Rows from block 2, named by matrix and row number. Rows with one number belong to one neuron. Each number is 500 + 40 x the weight over its row's rms, rounded and kept within 0 to 999. All counts start at 0. Numbers have three digits each. After the name is the row's rms in percent of the matrix's.
# gate: MLP gate (model.blocks.2.mlp.gate.weight, 960x320), inputs 200-239
# fc1: MLP up (model.blocks.2.mlp.fc1.weight, 960x320), inputs 200-239
# fc2: MLP down (model.blocks.2.mlp.fc2.weight, 320x960, transposed), outputs 200-239
gate.327 099:521534479547422508506435509442525510585486453510521475508517504454504497489540527487550527540571470506436534514474458473
gate.328 104:486485487515533493455474501514459506543489485515462487565477567498549528585516487483518428521500607561491465491543504552
gate.329 110:460484520463513543484522456453517473531493544479577557480465416536521510503489532508508586571505478483488462487528590565
gate.330 107:426425470470514512530616483483489496406475495495500523462477458484476478503436504468471560518606447474504490531370554551
gate.331 090:484512502526473544472556519440563533561452464485468506445488545587494544477495482500538470538540559522499469493534495495
gate.332 107:466480520458544572485505473498469568488424579452494531463503469517534528499498446526444539520515523531494461517510517524
gate.333 093:467503509574549447523518450492581496473418453473467518529501509582475458507464444528488515454519511528521477490523582503
gate.334 103:477533528427475519492454522552448610491527469457579430526418473479499458486494415489507497510580537491541511477505529492
gate.335 091:529522481521521450432505498485485511509469491513444545422518463520498493497498551503603452494502554505524565497478430514
gate.336 100:480552487455455456512493540517467469493500506544487493493476535446480472513497530457497530469533491504510521516546404458
gate.337 091:465511464434440482547495543515461528448483468394413465522516525452479474455533475530507552436508541509431512583541491437
gate.338 102:525372516539455556520545491448503530512496522488538542465480489477508466518465537473543553459502541551482514590458562509
gate.339 096:546444518521521527508499514476517447464475509464516501545486548485523511538490519457435527531479500522534438506493531517
gate.340 094:396467520449516458519466485524468532477500541540562543523500554564441511443482506500481439530508464502473407490528540536
gate.341 104:522547501559440491491524527459439483490526564470553462530559466502485429591582451469516450652441507508504509497520522511
gate.342 107:509520542492519516488512442502430518573448550560545505495502504510445547545496486443568487526483499459601522462528496509
gate.343 104:520447423516523510509505496488484446511496475442480601460518524530490489442494571516451538500531442560498508560528537551
gate.344 100:437507459501528505421461442585573512514502487439463542475472552483481509531457463514454486541539442539502476531517424539
gate.345 099:480497442460517492505549472500522536504425492519471569404398473535555486487519524545538550490556515498534480510434553572
gate.346 166:407461577503486473510525374528470509515426522557482539407486546572492531523473455456463496534526546507493465547512496558
gate.347 095:489470502513529605516541506525562483500436526484494480520474536491454498495471475492429400418508539456517487526482545477
gate.348 101:429438424509489510496549485508515512508493528463524554446476557595495536545494560516513488451573500582513496520461501490
gate.349 094:457529522530578469461522498502526528490433458492468477451505441543561615525513421482483525479549527510515478593487510456
gate.350 108:484452586470513541481462530455493514500511506514478504555483469494460549491483504491513535515516527486479493562441531494
gate.351 089:529435540509549491519591440507472552452514502548566463534505493429450469505561531505547494457458482464483499453434504513
gate.352 114:472494447493550467495491506508495516510507445456475526464487472545427517472455469509471468533521528567522502499528431523
gate.353 104:469537503452491568453522530513474565555558502468571467381498471473475533472542534493560503466541564479436444608485508475
gate.354 102:406535502422492482451527476493478577444409562475536430447538477510490485489546430509478484563514516443495505525462547498
gate.355 106:535500466579534462537560429528452488523454557509464549511535522536489439541425531507490505442526519473564562491465427493
gate.356 106:439431535419497553490502498533404496525466527459544514440538501466502499464471506528532498580539519484440508525534475592
gate.357 096:509463482441458514534533497551484547444462458509468464426486538534503507485515491468518483515534518488451471544445487500
gate.358 096:522534469481461472510426517574478559507518535484451569502500527464538551461515476517502469541468467486458486480432495475
gate.359 098:486402453478511531541577491476508516499509488538514549460531582578444545512498520517460419525553451540558509476482554453
gate.360 090:534528492493524496515483455501500492505500435503499554471494495499573498466561462523470536605447460504452486522558544452
gate.361 104:438476532479541487444478501540482541554444513579488453430460448464470503511406461458487497469481536504530522553512490490
gate.362 103:492505521467523566499436505548491548564369492520509463477523481572464572501421426492543468517541518540481441535511490532
gate.363 103:518483550540438525516439457445464413452470510559480479448522470474456477458507516472488489574468500469522476523560467492
gate.364 104:511423545484504470481521502474447476416479563512542446458540451491442501518444432490478482558457459512526491592414576440
gate.365 109:495478448572462413534584463538501521450460454512410521463484492541497447520498577448430518515501481530522479491500442464
gate.366 110:526519463548519472562495445497514487522451438497453582508503521427509474508479537470530493458530492467532504480538485467
gate.367 104:484446609484500549563478492455469473506482522484509503481505488546479443542511519484468481479492486506461480549441464522
gate.368 083:478491482465450553445519537510578526501509426527522529483441475455503533480525486470554450519553502520449537549522527530
gate.369 101:481488596488534536533551503511516537500485473453484475507460496509536456532496444485502522501534545555462491503502542546
gate.370 095:427440508494573550537494442482493452499508481509514510526509537498539488491521471533455484539501521493537416488564562528
gate.371 106:482471489492515519475521519480462473507537517430509521543449473520510468542467526483444541514547488536434512545469549504
gate.372 098:470452572555606488498489497532469529530463586527503508563504535503500520546441464461501494468480529540521450473481486506
gate.373 102:504440553565499576504513515482483499510484474510496547507480576598494486564461503510525425461507485503476527564542489507
gate.374 095:488468528526517476519511487504473470561487539538487539371493485592413512500471404473473407541509506548566494523513501493
gate.375 103:490454513384503534474508551492456442480536468516487504524479457523503531470530485448447506568516558444476445570496518511
gate.376 099:511516510442463510437453496527524489544566504437537528511468397471565460448459484464497518479551486585431525587495459547
gate.377 096:517452509370526433506472525483510445468506459544546467547479447516534581516574469454432442593576534436538495463456577465
gate.378 105:447512463472500487516529501587451540468473522514430494398476471565479538511407468462510506530484559489509489547473515503
gate.379 102:497498450512516456480495458555495537508398535425512546528462575513516568561469536481469482544520506440414442494454492472
gate.380 099:469396494521516466521591540513531558446533509482521535483501449589505508532506502466478465520551508513539453441505435467
gate.381 096:469506489529441494546482503571501513495508510491504449448543550540422502587508511495504546477468453460433512503539513517
gate.382 099:517555450479466464531499482521424498549499440545494512457560605492500448480457518458553534512499508509479477518438462519
gate.383 093:550507502498551489511518470546469480463498494523547500516438456549627504476476552492496554557563570433568408491427602499
gate.384 092:419548492475577466462525445455487508546497505504462476550479464536471612508481528453534479534562464534542521524548466557
gate.385 093:487532518580590452453475468514468484535495516524505513492462467607552629466492475491510499528472477520480438484578447580
gate.386 110:495519550487477541504480475527516500509461513486489543441508492510419464556446440481498543459520478537538483543497540497
gate.387 091:463550483449453490504536495491518498503542488497519458471497553524509538487560453461437416536529516511417486505469480492
gate.388 105:496534524427563530456432489473400475480560582464571559517496429500519524498566481491479517507535493452460442553387512520
gate.389 103:481496477492588482507506430498554498441544484507460549550496458514517432538471429423469508467615544513582504486411423480
gate.390 096:484498494492499526563498505512520533472480519562440545501459432565576476571553487480498470503478459497451568456496494508
gate.391 107:535558532487583500540530500482491494522463485522454535519480513484621567428536452526476521503539448472534510494504539540
gate.392 092:516475507436514546414523482531519500475468528466517491488541475587512533508519481430406467540537489441551504454532501523
gate.393 094:495452520513415518554507521462503563532498470520458535475478525467507496546501539498483502466514505497456462511543506481
gate.394 100:515423520477475562419472500482494490523492524496533501461523505474499471479490542528552506501572509479453483578446485535
gate.395 110:506538542465503479513539523529530459472447509425416552503505535446497564529505479483514533540512492501503455455531480508
gate.396 093:511529514513490520482486452461509482525514559454483531479491470440428521508449538479482506430524469519515533565472457444
gate.397 094:484408447526466496507503512513585581514537457488561541530463502484576469483497547462558536458536509571478478556552468483
gate.398 085:423456561469507491483524516514465436520506532453451548546488465511537441531396554445510427502591509448497522486479458455
gate.399 098:460517521540543480497500480549495467497421520458441463476468530467445570549440497469514472500569544514491438561477450478
gate.400 099:531488407551487484462517481491503525510494557465461533544436570439536528519543540495484495504468487450424419491577466518
gate.401 092:487523503532480497493479484526444518530489625488484538539551528498473434483453470463563475448460508400523538533518446467
gate.402 092:542556599531503494512492513438543438596466505495480545575459474475499559507543444479441445510443494521426494520514414545
gate.403 096:461493553493445518495541502500554415537472523440510485456528528526437474574451534497479471517561457574519528561442498490
gate.404 113:471528510550503508501505444468502569569415471508468494473505530522567517431522489527514555459489531526450436458528459541
gate.405 120:475491566455462509540481437484486488538525510488533491427495498480535511504478400528460502482546486508466423515596532582
gate.406 103:477497513467571484483431479460462488562510511442488506536497476531470498477523460469466492445541442458481474450517478549
gate.407 090:552489487530559465436534483515504478573492478427458439462512481537544565492485404460490482507558547504534492529572530519
gate.408 103:460487517553459539506455514518482519561540595514528474526496538509536521552431543500467495421473487500402450540575489451
gate.409 111:539434518484494526507576466464488497495493470487518463526444469541490483573487463482548527556543549465520502502458477486
gate.410 077:552512480554498454536484531474463521497492465534452553497459443507438553466521506496506500630529465459519567480532527481
gate.411 099:509486479546467572481488464520498562536465468515446516507553609536499533493527527519563478466526431517479513505561477473
gate.412 102:473479510555442488501427507475397473543423484527447522546523450531427518509489428477514445453511544464511554496486412474
gate.413 087:464508574469565548477484502475505459448491534484529502478590585546489552572518467487431494534513509447543505515494545537
gate.414 091:507448465496532527536531481481428451498404514539483494539492553513444541455481514469505482537493516473519478496533378441
gate.415 095:484460489584530543446507505494421486535522507497549514584500501538486473522547482540500430455450527542539512485514440475
gate.416 096:489554426456532419456585482526530477509517452393475482483510495565580570504507564474486451551539521489531494503593509485
gate.417 106:430427495477519555480540478507499481540489564490541563531502470599524482574421457492434453512502436565476475547487525492
gate.418 093:515476498444508498450446472557461539524473507502462479478563546513443571476492469521492426487516537458565479494513495498
gate.419 098:455485599454494540431519469494432528552441492515478475449533470488438500469515427507416500539554546476445449553448493531
gate.420 099:471546540497468493564491507489437512480412532497487510448532458487549486494517487525552447454576443492466516512403452516
gate.421 102:470433521470537480504593485511515477441437514549501522510578510565475548501536493482475447482513503499474504553471505505
gate.422 097:459487539463553555486480480526542499519469529570530479510420520471560635510507505484490471479559526452509436496455511505
fc1.327 103:527517479488467538516522505454476502460504528474544543514522507448540482495444507503548443529492502547468480452479547526
fc1.328 106:450472564540559564458470488496432545494476544533493480557489531450519474517548410499437408479506516484531546478521484526
fc1.329 112:506491491478428451544502498527461452501556415473505490460526487547392368467498488490501489451508523528523509519427524543
fc1.330 096:475549471503502491483484494499484538486511504520479458516527495495544525433534534491397482507595502439509502559501541516
fc1.331 095:500541512456483505478511502468468501509430450479571549453474490502484447515454417521540493527458463488493540468507454553
fc1.332 104:538515551456445506560493498535507456585489507440416472499535531439486429498495452543512488466546470477555506467510497460
fc1.333 094:486528502421495500563520455480497516460555475515502540465468464518430529507449500499512504504519455495457482478497566487
fc1.334 108:460491453499461487516527517508428508421445533586513432433527478584447527442516547506461504493485531524462452494454437506
fc1.335 098:477468461528488476565518510478502496466495491431468505440513460571453547467477434509440505553492529518540505584522525527
fc1.336 107:515496476456538524463549558494527527477493536452553464582456461463541479479485428536463459411573534462547541464497568479
fc1.337 094:542486499550479509544526452501490507552391493464482546485512567571420474529476585516538514457473458486558473412447586461
fc1.338 104:567534544526541515503418464511414518528536547495543491478606505486451468447516503464527496526447544471553511488532528545
fc1.339 103:576452489542443572552500523498479497411523497473511504467523557547501472572546479533553560519527490553493475495484560427
fc1.340 098:509503543596549502572470464453522435541488553521550544446489481455548555499538510533545524457506498513493537520467521500
fc1.341 108:517516520502477517469456517491400433487490487406488527592505535436556456523564485463629449518453481543529511485501479554
fc1.342 095:511486495477503515486452513519488512568449575574488465428508460588478478524432476508462547446479508513493496449489454570
fc1.343 104:539538492521553461429445478515533522586497485448434521501602528524515513493542533509509476530442463564546517453528409503
fc1.344 104:473495483499450505497461476526490388470482478540515449462502493538466518510510461499500481561423530540555467553476426476
fc1.345 094:447556539500511508525465454489473478450472466524494472439497501453546552449510556515546537396465490457547487423452498436
fc1.346 083:509499513493566518578440492525476486494543444501489544489400483484464472573472488498502506423494444435533516439493470578
fc1.347 098:502541586508465458543459500490476432492546563513499502451535476456530511475462491475443508547490484482457528447517494546
fc1.348 102:489516518525505460559476499471422505512487456485525526458511457523477496459545483480440451503430487507528495573543471483
fc1.349 092:579504532502487481470480455425511459539435575457523457425502542540509503504519517477505563520456482557520463538492439423
fc1.350 107:477465425542463526605539457520489457494495493508444485478483606537549547540498520521504518443587459571515485429529443507
fc1.351 093:458482473497462562451492514519533512496476562514488460457514563499463498549458481501528435520472509511503472509547457469
fc1.352 107:551579491463508497547457499476508496503485502437497499503501550525486489488483486491488556518517466523550525515508520465
fc1.353 105:594535506486454469523510481478447522456519520466553544477459432492525455453494510530525510473417533478471593519453614506
fc1.354 100:518474436502521411560454541543510481467495460499428486560524497437543543464502552466483468542447469517510462496472390472
fc1.355 091:499534496474551540519471476447556540555428543488513487537494526502533485455501542543521506504530445579510505452496491503
fc1.356 121:474489462470544534440469481473533518435562485415480523590473489483476517538503525506517530459510410545532540583516527493
fc1.357 096:468529556513526460582434515474460427579429549521517555412483500442532485494487528482566519433547457538619478486537481507
fc1.358 100:503493539484482485492502549471472505453615524527528472501488476470473472434498455497458514555450470452452487510524434444
fc1.359 101:529474500471505529592523538467439493579469472488464476450430462489525497447507485487522511442466561494473494511441484543
fc1.360 097:483460422536549486507545525521462498476541505502552527500483492520375447563423500465583406438501469523511532463416461492
fc1.361 103:559443525546545497448486508517486480447518540449549455496583497531544465522467497497409455534474442457542479522496476486
fc1.362 100:474517550481551481502480560450529481476535510487501449499553523455475487435529487545478476461454545468553534494522547475
fc1.363 100:487488565530574471502427460459570493535468470432424557551549511496460471535452528460422534482600446547552523487485499552
fc1.364 102:476526458543505426448483548523474531548513483481460499515505469571578573504473488474477506535552394517514493504590467436
fc1.365 091:430532472575549514461471474500457540474510465467466423457500534475464486478494550502546496480507477569525461542447486462
fc1.366 107:468611481509545455481410532467528486468455477523496498507462455425516508454452574515516513452500550483451442533401491434
fc1.367 094:516420532519478514509575468524484554550433549454583535448423516441530515501492470476490502564490518533489578464537548571
fc1.368 087:513492517577515557547539533510486515422517483476481528512515483573489477549496571478572490480485555459554499485501512477
fc1.369 110:442508584468522496501453475522503470425492506482477545509520504507459561480510417490511561496558430434550513415487517524
fc1.370 103:527435504510579503448548512499544484500540476548509508529442432422608475526527457495477501522562509503602579499476587562
fc1.371 110:511526501574484463540571479490558490491499506489493465488501537463473444544469515469561443461466441540553544496518544477
fc1.372 107:408485447565517513495544533568550538448496456472455503478491487553542461566483465480495458470515477541532524465486485461
fc1.373 103:453530462497525428515495513516593512483454500565464440505518471430478549504571520524492509530454555530531442550533503447
fc1.374 096:543440551479537472511563538504469477491553459508580452448504569516502529497470508468457567515519426463466538470548546451
fc1.375 106:483470540520487509437517510574528512443468489517548466467530511620446444593460548538544476476492520525570508449514496551
fc1.376 100:499485563508476534483379440466526426548543524529581519460520479559450604475521481482514536587471481470515485444560523604
fc1.377 103:505544499512486527505468541532407502477503533455502492419490489569466468532455510577499509456461504552567553502446457522
fc1.378 108:516561570526476518463412529511443457470508493499534523474549544473461478449491528504480511500441478450464520497492504505
fc1.379 104:491499481513525442493440491577532536563502473504393503515570530537466491467476553528484509460547503532469527495486481500
fc1.380 096:523539466474482476540493461510503482424600386486539521485522535584537461468550571527463456487433493545494556498446554471
fc1.381 098:494486533457511473433544521553515496464520515533512535505504489502504439499470487522502465489509496456479472575528476534
fc1.382 090:505493546513535538483534517542504525544439577443479520515584483463482479520534461545530476476568484609592549475518412510
fc1.383 088:462500431430562542456484490491443441483464488438528482438441516514508529430505515475533462505544495470517518481444485493
fc1.384 097:511469483542480541483500457483566499397411548506503511493492514475586476529511448450454547515467520484492471468495489439
fc1.385 085:513473527409529463473542474484477482535456421523534449502521451418467433517497476486562519462582420567552439437466588499
fc1.386 106:535489528534505540523511514449444504491453533494568568455492481556502486500450507550566525496468412498521498550504552513
fc1.387 096:492583453483455512579587514532502564512520489568492481468481505435560498466518459492574509480550426500474510513528523483
fc1.388 102:476460562441557503532494483460437465478494473484532425508571484494522494463460448488464442492488537489569504522470568537
fc1.389 106:516436395500509547476540480446487466492540535474484492575482497535498438587471503469500402532549463551527465519503447475
fc1.390 101:520549549511548507578506513530524546487469524530486539542466483477438486514554467510451517444485467488545526431495545435
fc1.391 106:456422508470578477551475525519532484468450532523453496514500521534556540508496491481495505572453506520515548488504563543
fc1.392 093:528480501509547559533484488533483452517460560477510488538479546453515558517540532497447538467450546518476496460487496515
fc1.393 089:441531501522449473478457505490475503510524557564445494484461509474416535495513529488530452485519493456498517502459543519
fc1.394 101:448492523498560554499578470538566547476490490421475501521463507510487476550478492537483472476446528531453541452503532534
fc1.395 101:529488507487464501553476551551543488548440459477483498502474513489496542498515525503493471492454459536497525474557487513
fc1.396 095:413511590490577451447507485473517513498457552547500529530551481487537548549520469489476435474455427507542503456517472506
fc1.397 097:502481509474535492416564503448558485506535494517452477520519442466577525489446482491515493450598428491512572543450553498
fc1.398 088:509430445578535494560463543465438547479539486513443483557525509582505460481488414526543471466498517540499528544528429530
fc1.399 094:445557486474501510519530479525486527438510503516458527535530444563490500488517429470412528477522557493568469530476482477
fc1.400 089:461488448531537481474447514449385527514539611547585534454511490472457540495449453520484494482470524477455452523448473517
fc1.401 086:527507453490529485508465489514481557406501517520544546472496486516530507457546473500522501538441451531501501470471505529
fc1.402 093:527484526566541446529550464506537499515474523484486472460501526494524451465496533516433411500492437537566590429517460506
fc1.403 093:576497503532432458479525472455441478642547430416510531499544496496466490496496541517487433484427503470489549481524491524
fc1.404 108:514498470451428596529518515492451495479522459534472529458501536441470471519501485488504507495523446419456470546486590461
fc1.405 111:463552500511437442542471473464424434499536501510614459429552535481459490516496425466465462585479436487571469524473531523
fc1.406 093:455473527412470448483454472489505545518545463444533483396564453557510497469523536506519480482492546572472515496567511563
fc1.407 092:450525489480499467575459514418479525569521422501469524457546513551462538431500459481468478602398469523549463578531479493
fc1.408 098:604560495537491555508549467439547557477485421486494496475487572461468534523515487503482474512503483523500572480516561539
fc1.409 107:506530527430478488549528501450413525527530467496557486476463441459536530452514486487576569523503585408524514498427500520
fc1.410 083:540480518534518511533477512475588444532482497441535510540534499446487508499536477519520432544567475566495510483508406473
fc1.411 108:423490461510446563469486479461555489537532515487500533510455532539527504466533591515454533452510429479400434532502508587
fc1.412 106:439495416465532415491568528493469484453607494425479545505482505454540477498536505453562483482452471556514564514428523568
fc1.413 090:506512543479499514521529447452572473547463480462538437551469477514516584483452462507541518501568546513493472545463483461
fc1.414 100:522533471553483528476452543559505496469562517454472531537475607451493476542480554508478535481513527529430475480538470517
fc1.415 098:492535503572488490524567503536493514542502574448425538473529490540467511477456453514518564486545539487511468463476519480
fc1.416 093:539591453478511462510415475466502544536528508450403545469539513499512567415514510463441514447462473508520466501555430486
fc1.417 104:503528552435531500532555492559520534569444452574466444419469519509478564497516479448473560503523490487498424525478501514
fc1.418 094:446456584476464524484562513489557496553524375502516461507536497546448407494454512508503457477493441527500532492501464517
fc1.419 107:490460507412451562449531479542482504593571444513494487495488501541444498464427515470436525561472521542417427555502461567
fc1.420 100:498535537520501476508456492472454536520447495484528427451483507477571561471516522512544516502472514528489451519547564550
fc1.421 102:563488549504527502507488503480471447444411447508503467526516475443485451493538556451448566544451542466521576474493500548
fc1.422 103:509555512507513487423409508440461539439546578544596420523499473543527477504453472457447567498453473514527498519574571500
fc2.327 104:479472494469472402487470527507550489511491484511499582507458464497540445551522492520517535521395563475478540467476472457
fc2.328 109:480481479522464484528536553506527508491602435526401564545480536578494481558460551449517560530535412525418545528457567485
fc2.329 111:455519492458496495486467497524504454437569469467488449500488431501525469530518392487531549502480402536463472564446581464
fc2.330 098:480485428481490389525460524546538484465544545525498580534481490483498507532494509522538524568514473433480490499509495473
fc2.331 093:504477516527549533464549486499502546584473442463520595547530491540443503482483463508490492490573559455486451474577534487
fc2.332 105:519496533546483461518522466519534449552573544501525499492433484444531419511463461434450501466411463519397545532450489525
fc2.333 096:519479561535483555562501509512521509435480455497498525552472519461550528456471523535525474404494470506521478532518534513
fc2.334 113:471480444489459488463535522494508436486454535475507457484556488485501512493511507478486499508496482595431463546454427497
fc2.335 094:529505562489475473468448561545473498510507523484522522468503494462405506572516533471531482515431542573531533492501469514
fc2.336 108:471455541534534511363506560542580502465536535495576403487529506501513459523490515551527545483516476468520505426500502481
fc2.337 093:495491519542500444517528488453562461454522450520508522491500471520481534486526487540450428565445480479422524553521516490
fc2.338 101:528525508468479487486476527439461441495479497530554421454498507509495558503473538525609529478530493448536458427513478507
fc2.339 101:509518475498450480511516530439470502441508492496469481501478538533480555515539536483523451433467518433523465513497415501
fc2.340 096:449450484455545455454509507486492528549465459572460476543476539456488487470540479517468517462568467478510465507445524533
fc2.341 107:517561509467486451527464502526527478478517473512538514505493397561503554391449535499475551442517500474530507478470549532
fc2.342 094:490549472543485478471507472454547483483482441386571531521450501524562485518467518508512482519472526486456427474540576485
fc2.343 104:521507483520494491411488530500554475501493538478541490540442455444492484513503450554458527470521506461550414492474491520
fc2.344 105:507377442542495506483474548559545479492477438549466497552487532511482523495485505452461535518504478528577445590523489481
fc2.345 097:482451516522530479543576575506479500525495478548430541527488528434530482532453485516549512515476427438386537517410530493
fc2.346 082:516475545529503549506486431505519515489508522463507536465478497556502535568505494414517532485448552522544485445557461539
fc2.347 096:546491497433451471515497446544595477504545457492475513533485557485588523557499555492510489473518455514415471503450439478
fc2.348 104:477531482506504446506473480474433540534472534545455466540549408506551520542468476507512450520515462532503513498517483431
fc2.349 091:506476513581449535522559433504482530471515539520482457368452553470542499560417458444495458500450465556458500581493499473
fc2.350 109:513507492491506485437540452519519546517536522505529494500428492520497528509481459426527423542480473491417473543486494501
fc2.351 090:511503488523460500540512485511437457495552523455504485531542518502464529481564507508507452553520516571503541468468503501
fc2.352 107:540506458491470460521468543469457532541460524520509456496483504485517454510527554490524464498481511461454515482480556541
fc2.353 106:479501484463507534533550525513511535459546403457435446520495448540442508480504599524456555559514516474557496521542506514
fc2.354 099:507535540555494451524507479492481486541484502522531453490431502551506494514562463463471500488459553487510553535442508514
fc2.355 099:520510513444506502442542526514581518519547481491485528449512450515507534479476531478448476522480517482494470577521531539
fc2.356 121:573529497514436547522455473490431490566458497442512484467596543450578404496518515484539496522476532448537513450495429535
fc2.357 093:534453463503501505551503464499497481488503495493476511498518527526512539494524550432514550472546450513470394479537521485
fc2.358 096:586555542492515514501521468482481463477469472430441479518516530503510489544537472517503411509454472560505491547463572528
fc2.359 101:529493456521453456578467505433383539517532469512496474533500517475535487505512487517506482507458453449495560525436482481
fc2.360 102:476494442508520527457539516508518478495524546522474492526485442529437505507510511482522487519554447484502542473462459456
fc2.361 103:512499591436496564550500452450447540536480554476487489482468520417517458489501499475528480449522504395506534528432480506
fc2.362 099:575514520465480497515503510472467464550500492458437447495507485520407512462525548536570483468477486432542499516459500481
fc2.363 100:424469456447532484516450551553531523440531448512483553546517515466523525482437463594478469569512497414446415521543522513
fc2.364 107:466534482431492464450496481558464489461537536528516503449462440467532478481491471519428549519543494472493472506540494551
fc2.365 093:512510419460476525522454443496558496457517470425510509566401455504520491474538520467522456564497502486512523544516559499
fc2.366 109:464548504460510476555493530462503515474494445494542469577604483457513482547549544549449457600489487514445481480482557557
fc2.367 099:506477508474444482502553534474495512557542504510560470498528474576471478468481495462483470478419523520524562486453523514
fc2.368 082:484491475522490455437506485483493501514520609433519453507501406455508507530576462471485455488524524507420512532551486489
fc2.369 109:544521539548484549536479479490479497541484491511450505517539478440419483469444463473472550536424546482518533456458504533
fc2.370 103:521533532561539509540489507510514436446509464492495513513434487457574508498498503496474532457507518543427546474523488533
fc2.371 111:526487486461499581548581466529469498543478544501558572427519513534513528495528483491557488512531498464492478452476508509
fc2.372 105:504441462568497524559402498453461503477552491532485535476432502516481507518469548522587498483447517462523464521497559486
fc2.373 102:543409532491535548530461455488444514500512477532519465540460515514473498532542506512476541458541477462519504467517523539
fc2.374 097:595522506512480580484535526503512549523425596411525520512526556492567496515504529534496418485515508487439518436518540567
fc2.375 109:578508485476494501465595539459524502509532539490468498514537506502554539484482454470545415455535567505406509483447452516
fc2.376 098:516474524509465487504499492513515525466409539474468458481509498477508487568476475529494475508514504471542549577518501522
fc2.377 104:452517516441490493518502552466573509534533465504466539531549538467460526473538545574504505590472494537424514488568504559
fc2.378 110:543548494532502552439439498493528523565513502524518526473469468471477451489562591520575541440495469538496487476576510493
fc2.379 106:432525507513505546464446483509500493414442578518502470488518501534535475505517457502507517504490499549489505528458501513
fc2.380 098:536476534523518471553542536491494472426478439545479460578478536492515490472480437486401485447505506524593507581431486468
fc2.381 101:568496505457508473487541485528498493526465521537471447480551526504560503451489502485511457416541477483502489441489516562
fc2.382 090:463477520450463489507518530526544515447490505523518443540533468481468475508471512574429532473498533511510423506512481502
fc2.383 090:524517469446488542474539531506435532515470507444528482447544470484418451493568488509475534514448524581448459521488528492
fc2.384 095:509467516458566510517531462508541493513480485562440465586485528440520524487503485496433472494530495494475451575475462443
fc2.385 088:518531489487553538459543460503396536521528505481458478473510560381494525517542505488490487508568487442417515420488468505
fc2.386 112:512495495471484508535513504488452533475507485485480509512510555505555564542563546520556563557520544529512480483532509484
fc2.387 092:535511463582505456491379473558533483487523495485589471477529496530435581585459518578504522504492451498563404510523452441
fc2.388 103:499555526523501504488541519435583518506468443492503489446567473542564540509463443564429477489573524501584529464549525516
fc2.389 105:527516588475513514531456507461492555501485511442510540494465582494502517415511510564485511463454521449508477512505565484
fc2.390 099:541474464505515548450427570508492525580431475532403441532493520443516458456515501571492530445551478512558491558527438505
fc2.391 107:597503550614463379518476486485479480509416522519480551523491598454541446521484466483528520470473500441476466502495446532
fc2.392 093:465484471492540506469471505499484529510567518485503483555498476449594503486529479460491567467551551430485428529516513480
fc2.393 087:474473469553494472486511513511467532521579497563514491478437497526521543474509487483565490558475493496528573469483539463
fc2.394 099:439442482459519474564511474527469524500475523476507457507508469508447424503497521478533517522517480554539511550524490523
fc2.395 100:514443472434479515463486568472510449522551592551588512556483459545524458565473503488456459505462485510486502487427468552
fc2.396 090:513533541481498535498539511521481539492414506517503466473558549506530438477490467567590427489449513513506575488532522501
fc2.397 097:536469511525524559459571482521538445475529570511566548531522516558459455562565503441537544422512519463563514484491499488
fc2.398 084:536506526519545484477518512516488546453415513429495485476448420502539428485520466548461527532477453415445524485465534483
fc2.399 096:515448467465447496558571431427598455532503539548486569542433487510500500525544506435515504564531462527532523457484527520
fc2.400 088:506549512463512489493476433521459489530456519465502486552541509463457440456477501527504442484479415501549518500484518443
fc2.401 089:585505523545538497444559527530421491406503465509525475538501493460506493549542435460541537464473553512529530459458502465
fc2.402 091:463544495511532472559397458542441530497559497506503531459475471462511515580465399493490546520501490473432469496546492435
fc2.403 089:517460477473506516438501579489522516527465454430565466395535530512526523486523379551568496469528568545532426457483551530
fc2.404 111:508540459560532539540506520497481570514462525467485509554539532493494497525549509479495510445539443500485522472504509518
fc2.405 115:500496416558544502478529547561468525499487475494461524525483518536496471505474466503511550473531504552569541490478493447
fc2.406 097:546487484543488502498424537471447484446487573475596470475484490467521470493502527561580499461422548524479433487447520510
fc2.407 092:473596563498463533561475451504500516540500524531477465429506505522504473414566561442500546481437481502495489538465434539
fc2.408 097:511455534590521494478439507516454511536460483515520514522494452522495505536480432476529422527458518536483518447497484479
fc2.409 109:482543522478497440517406508569468501453523441474525477447501549576548502507453494526495548436520513491592504425494496517
fc2.410 078:480525522506467502540459507513463469479525475478498429575477487464483469491477545569516487487493509455491435477548561563
fc2.411 104:530512514541465565472474494492536506554430523458523542504453479552550522513445482546507535513485545485492468430492454607
fc2.412 107:507464499478528494500451529475482493495537531535529504497595489501460431522492469441545554566371503488552467533484479455
fc2.413 091:531510472474569517507480529497511504592543387507475491556496471470474548522498484563434560511508494541514486500447548480
fc2.414 101:537573467480511432536516498468572424506510549537468514473463466432447428435513519431453504533493449432460488521479563528
fc2.415 098:493567539556480465495461498509487465475469505472526495504537489483435505530522479535544468529502516512535478476605514527
fc2.416 091:536501484574487564553489505486508460485476524532446541569453508519532417527449496441520564472462565473559475478464446538
fc2.417 102:484607487430484511501485548522455536479529474535503458519572464549515547498458512479493502488510488501525520514464523491
fc2.418 093:525525521517456501528524471490459540550513465492508524502500525512417466524530515506521514403486500485436550528473500471
fc2.419 101:531541481454556475480499463484559445523587562503522551525455448482507580523511502446537472436537478502551498483576505541
fc2.420 101:488546454529501400491496464458505487491567518504499445468516511455455498538493542434449521555470537505487494457435521508
fc2.421 101:498542553496522441514517430474506477476490462502500543516520538460504454519485476548508507454532479500551519419545494509
fc2.422 104:534470490471499538541559471480536477514464433432503467563498521436497521461592517516509525461493483547499511506492481473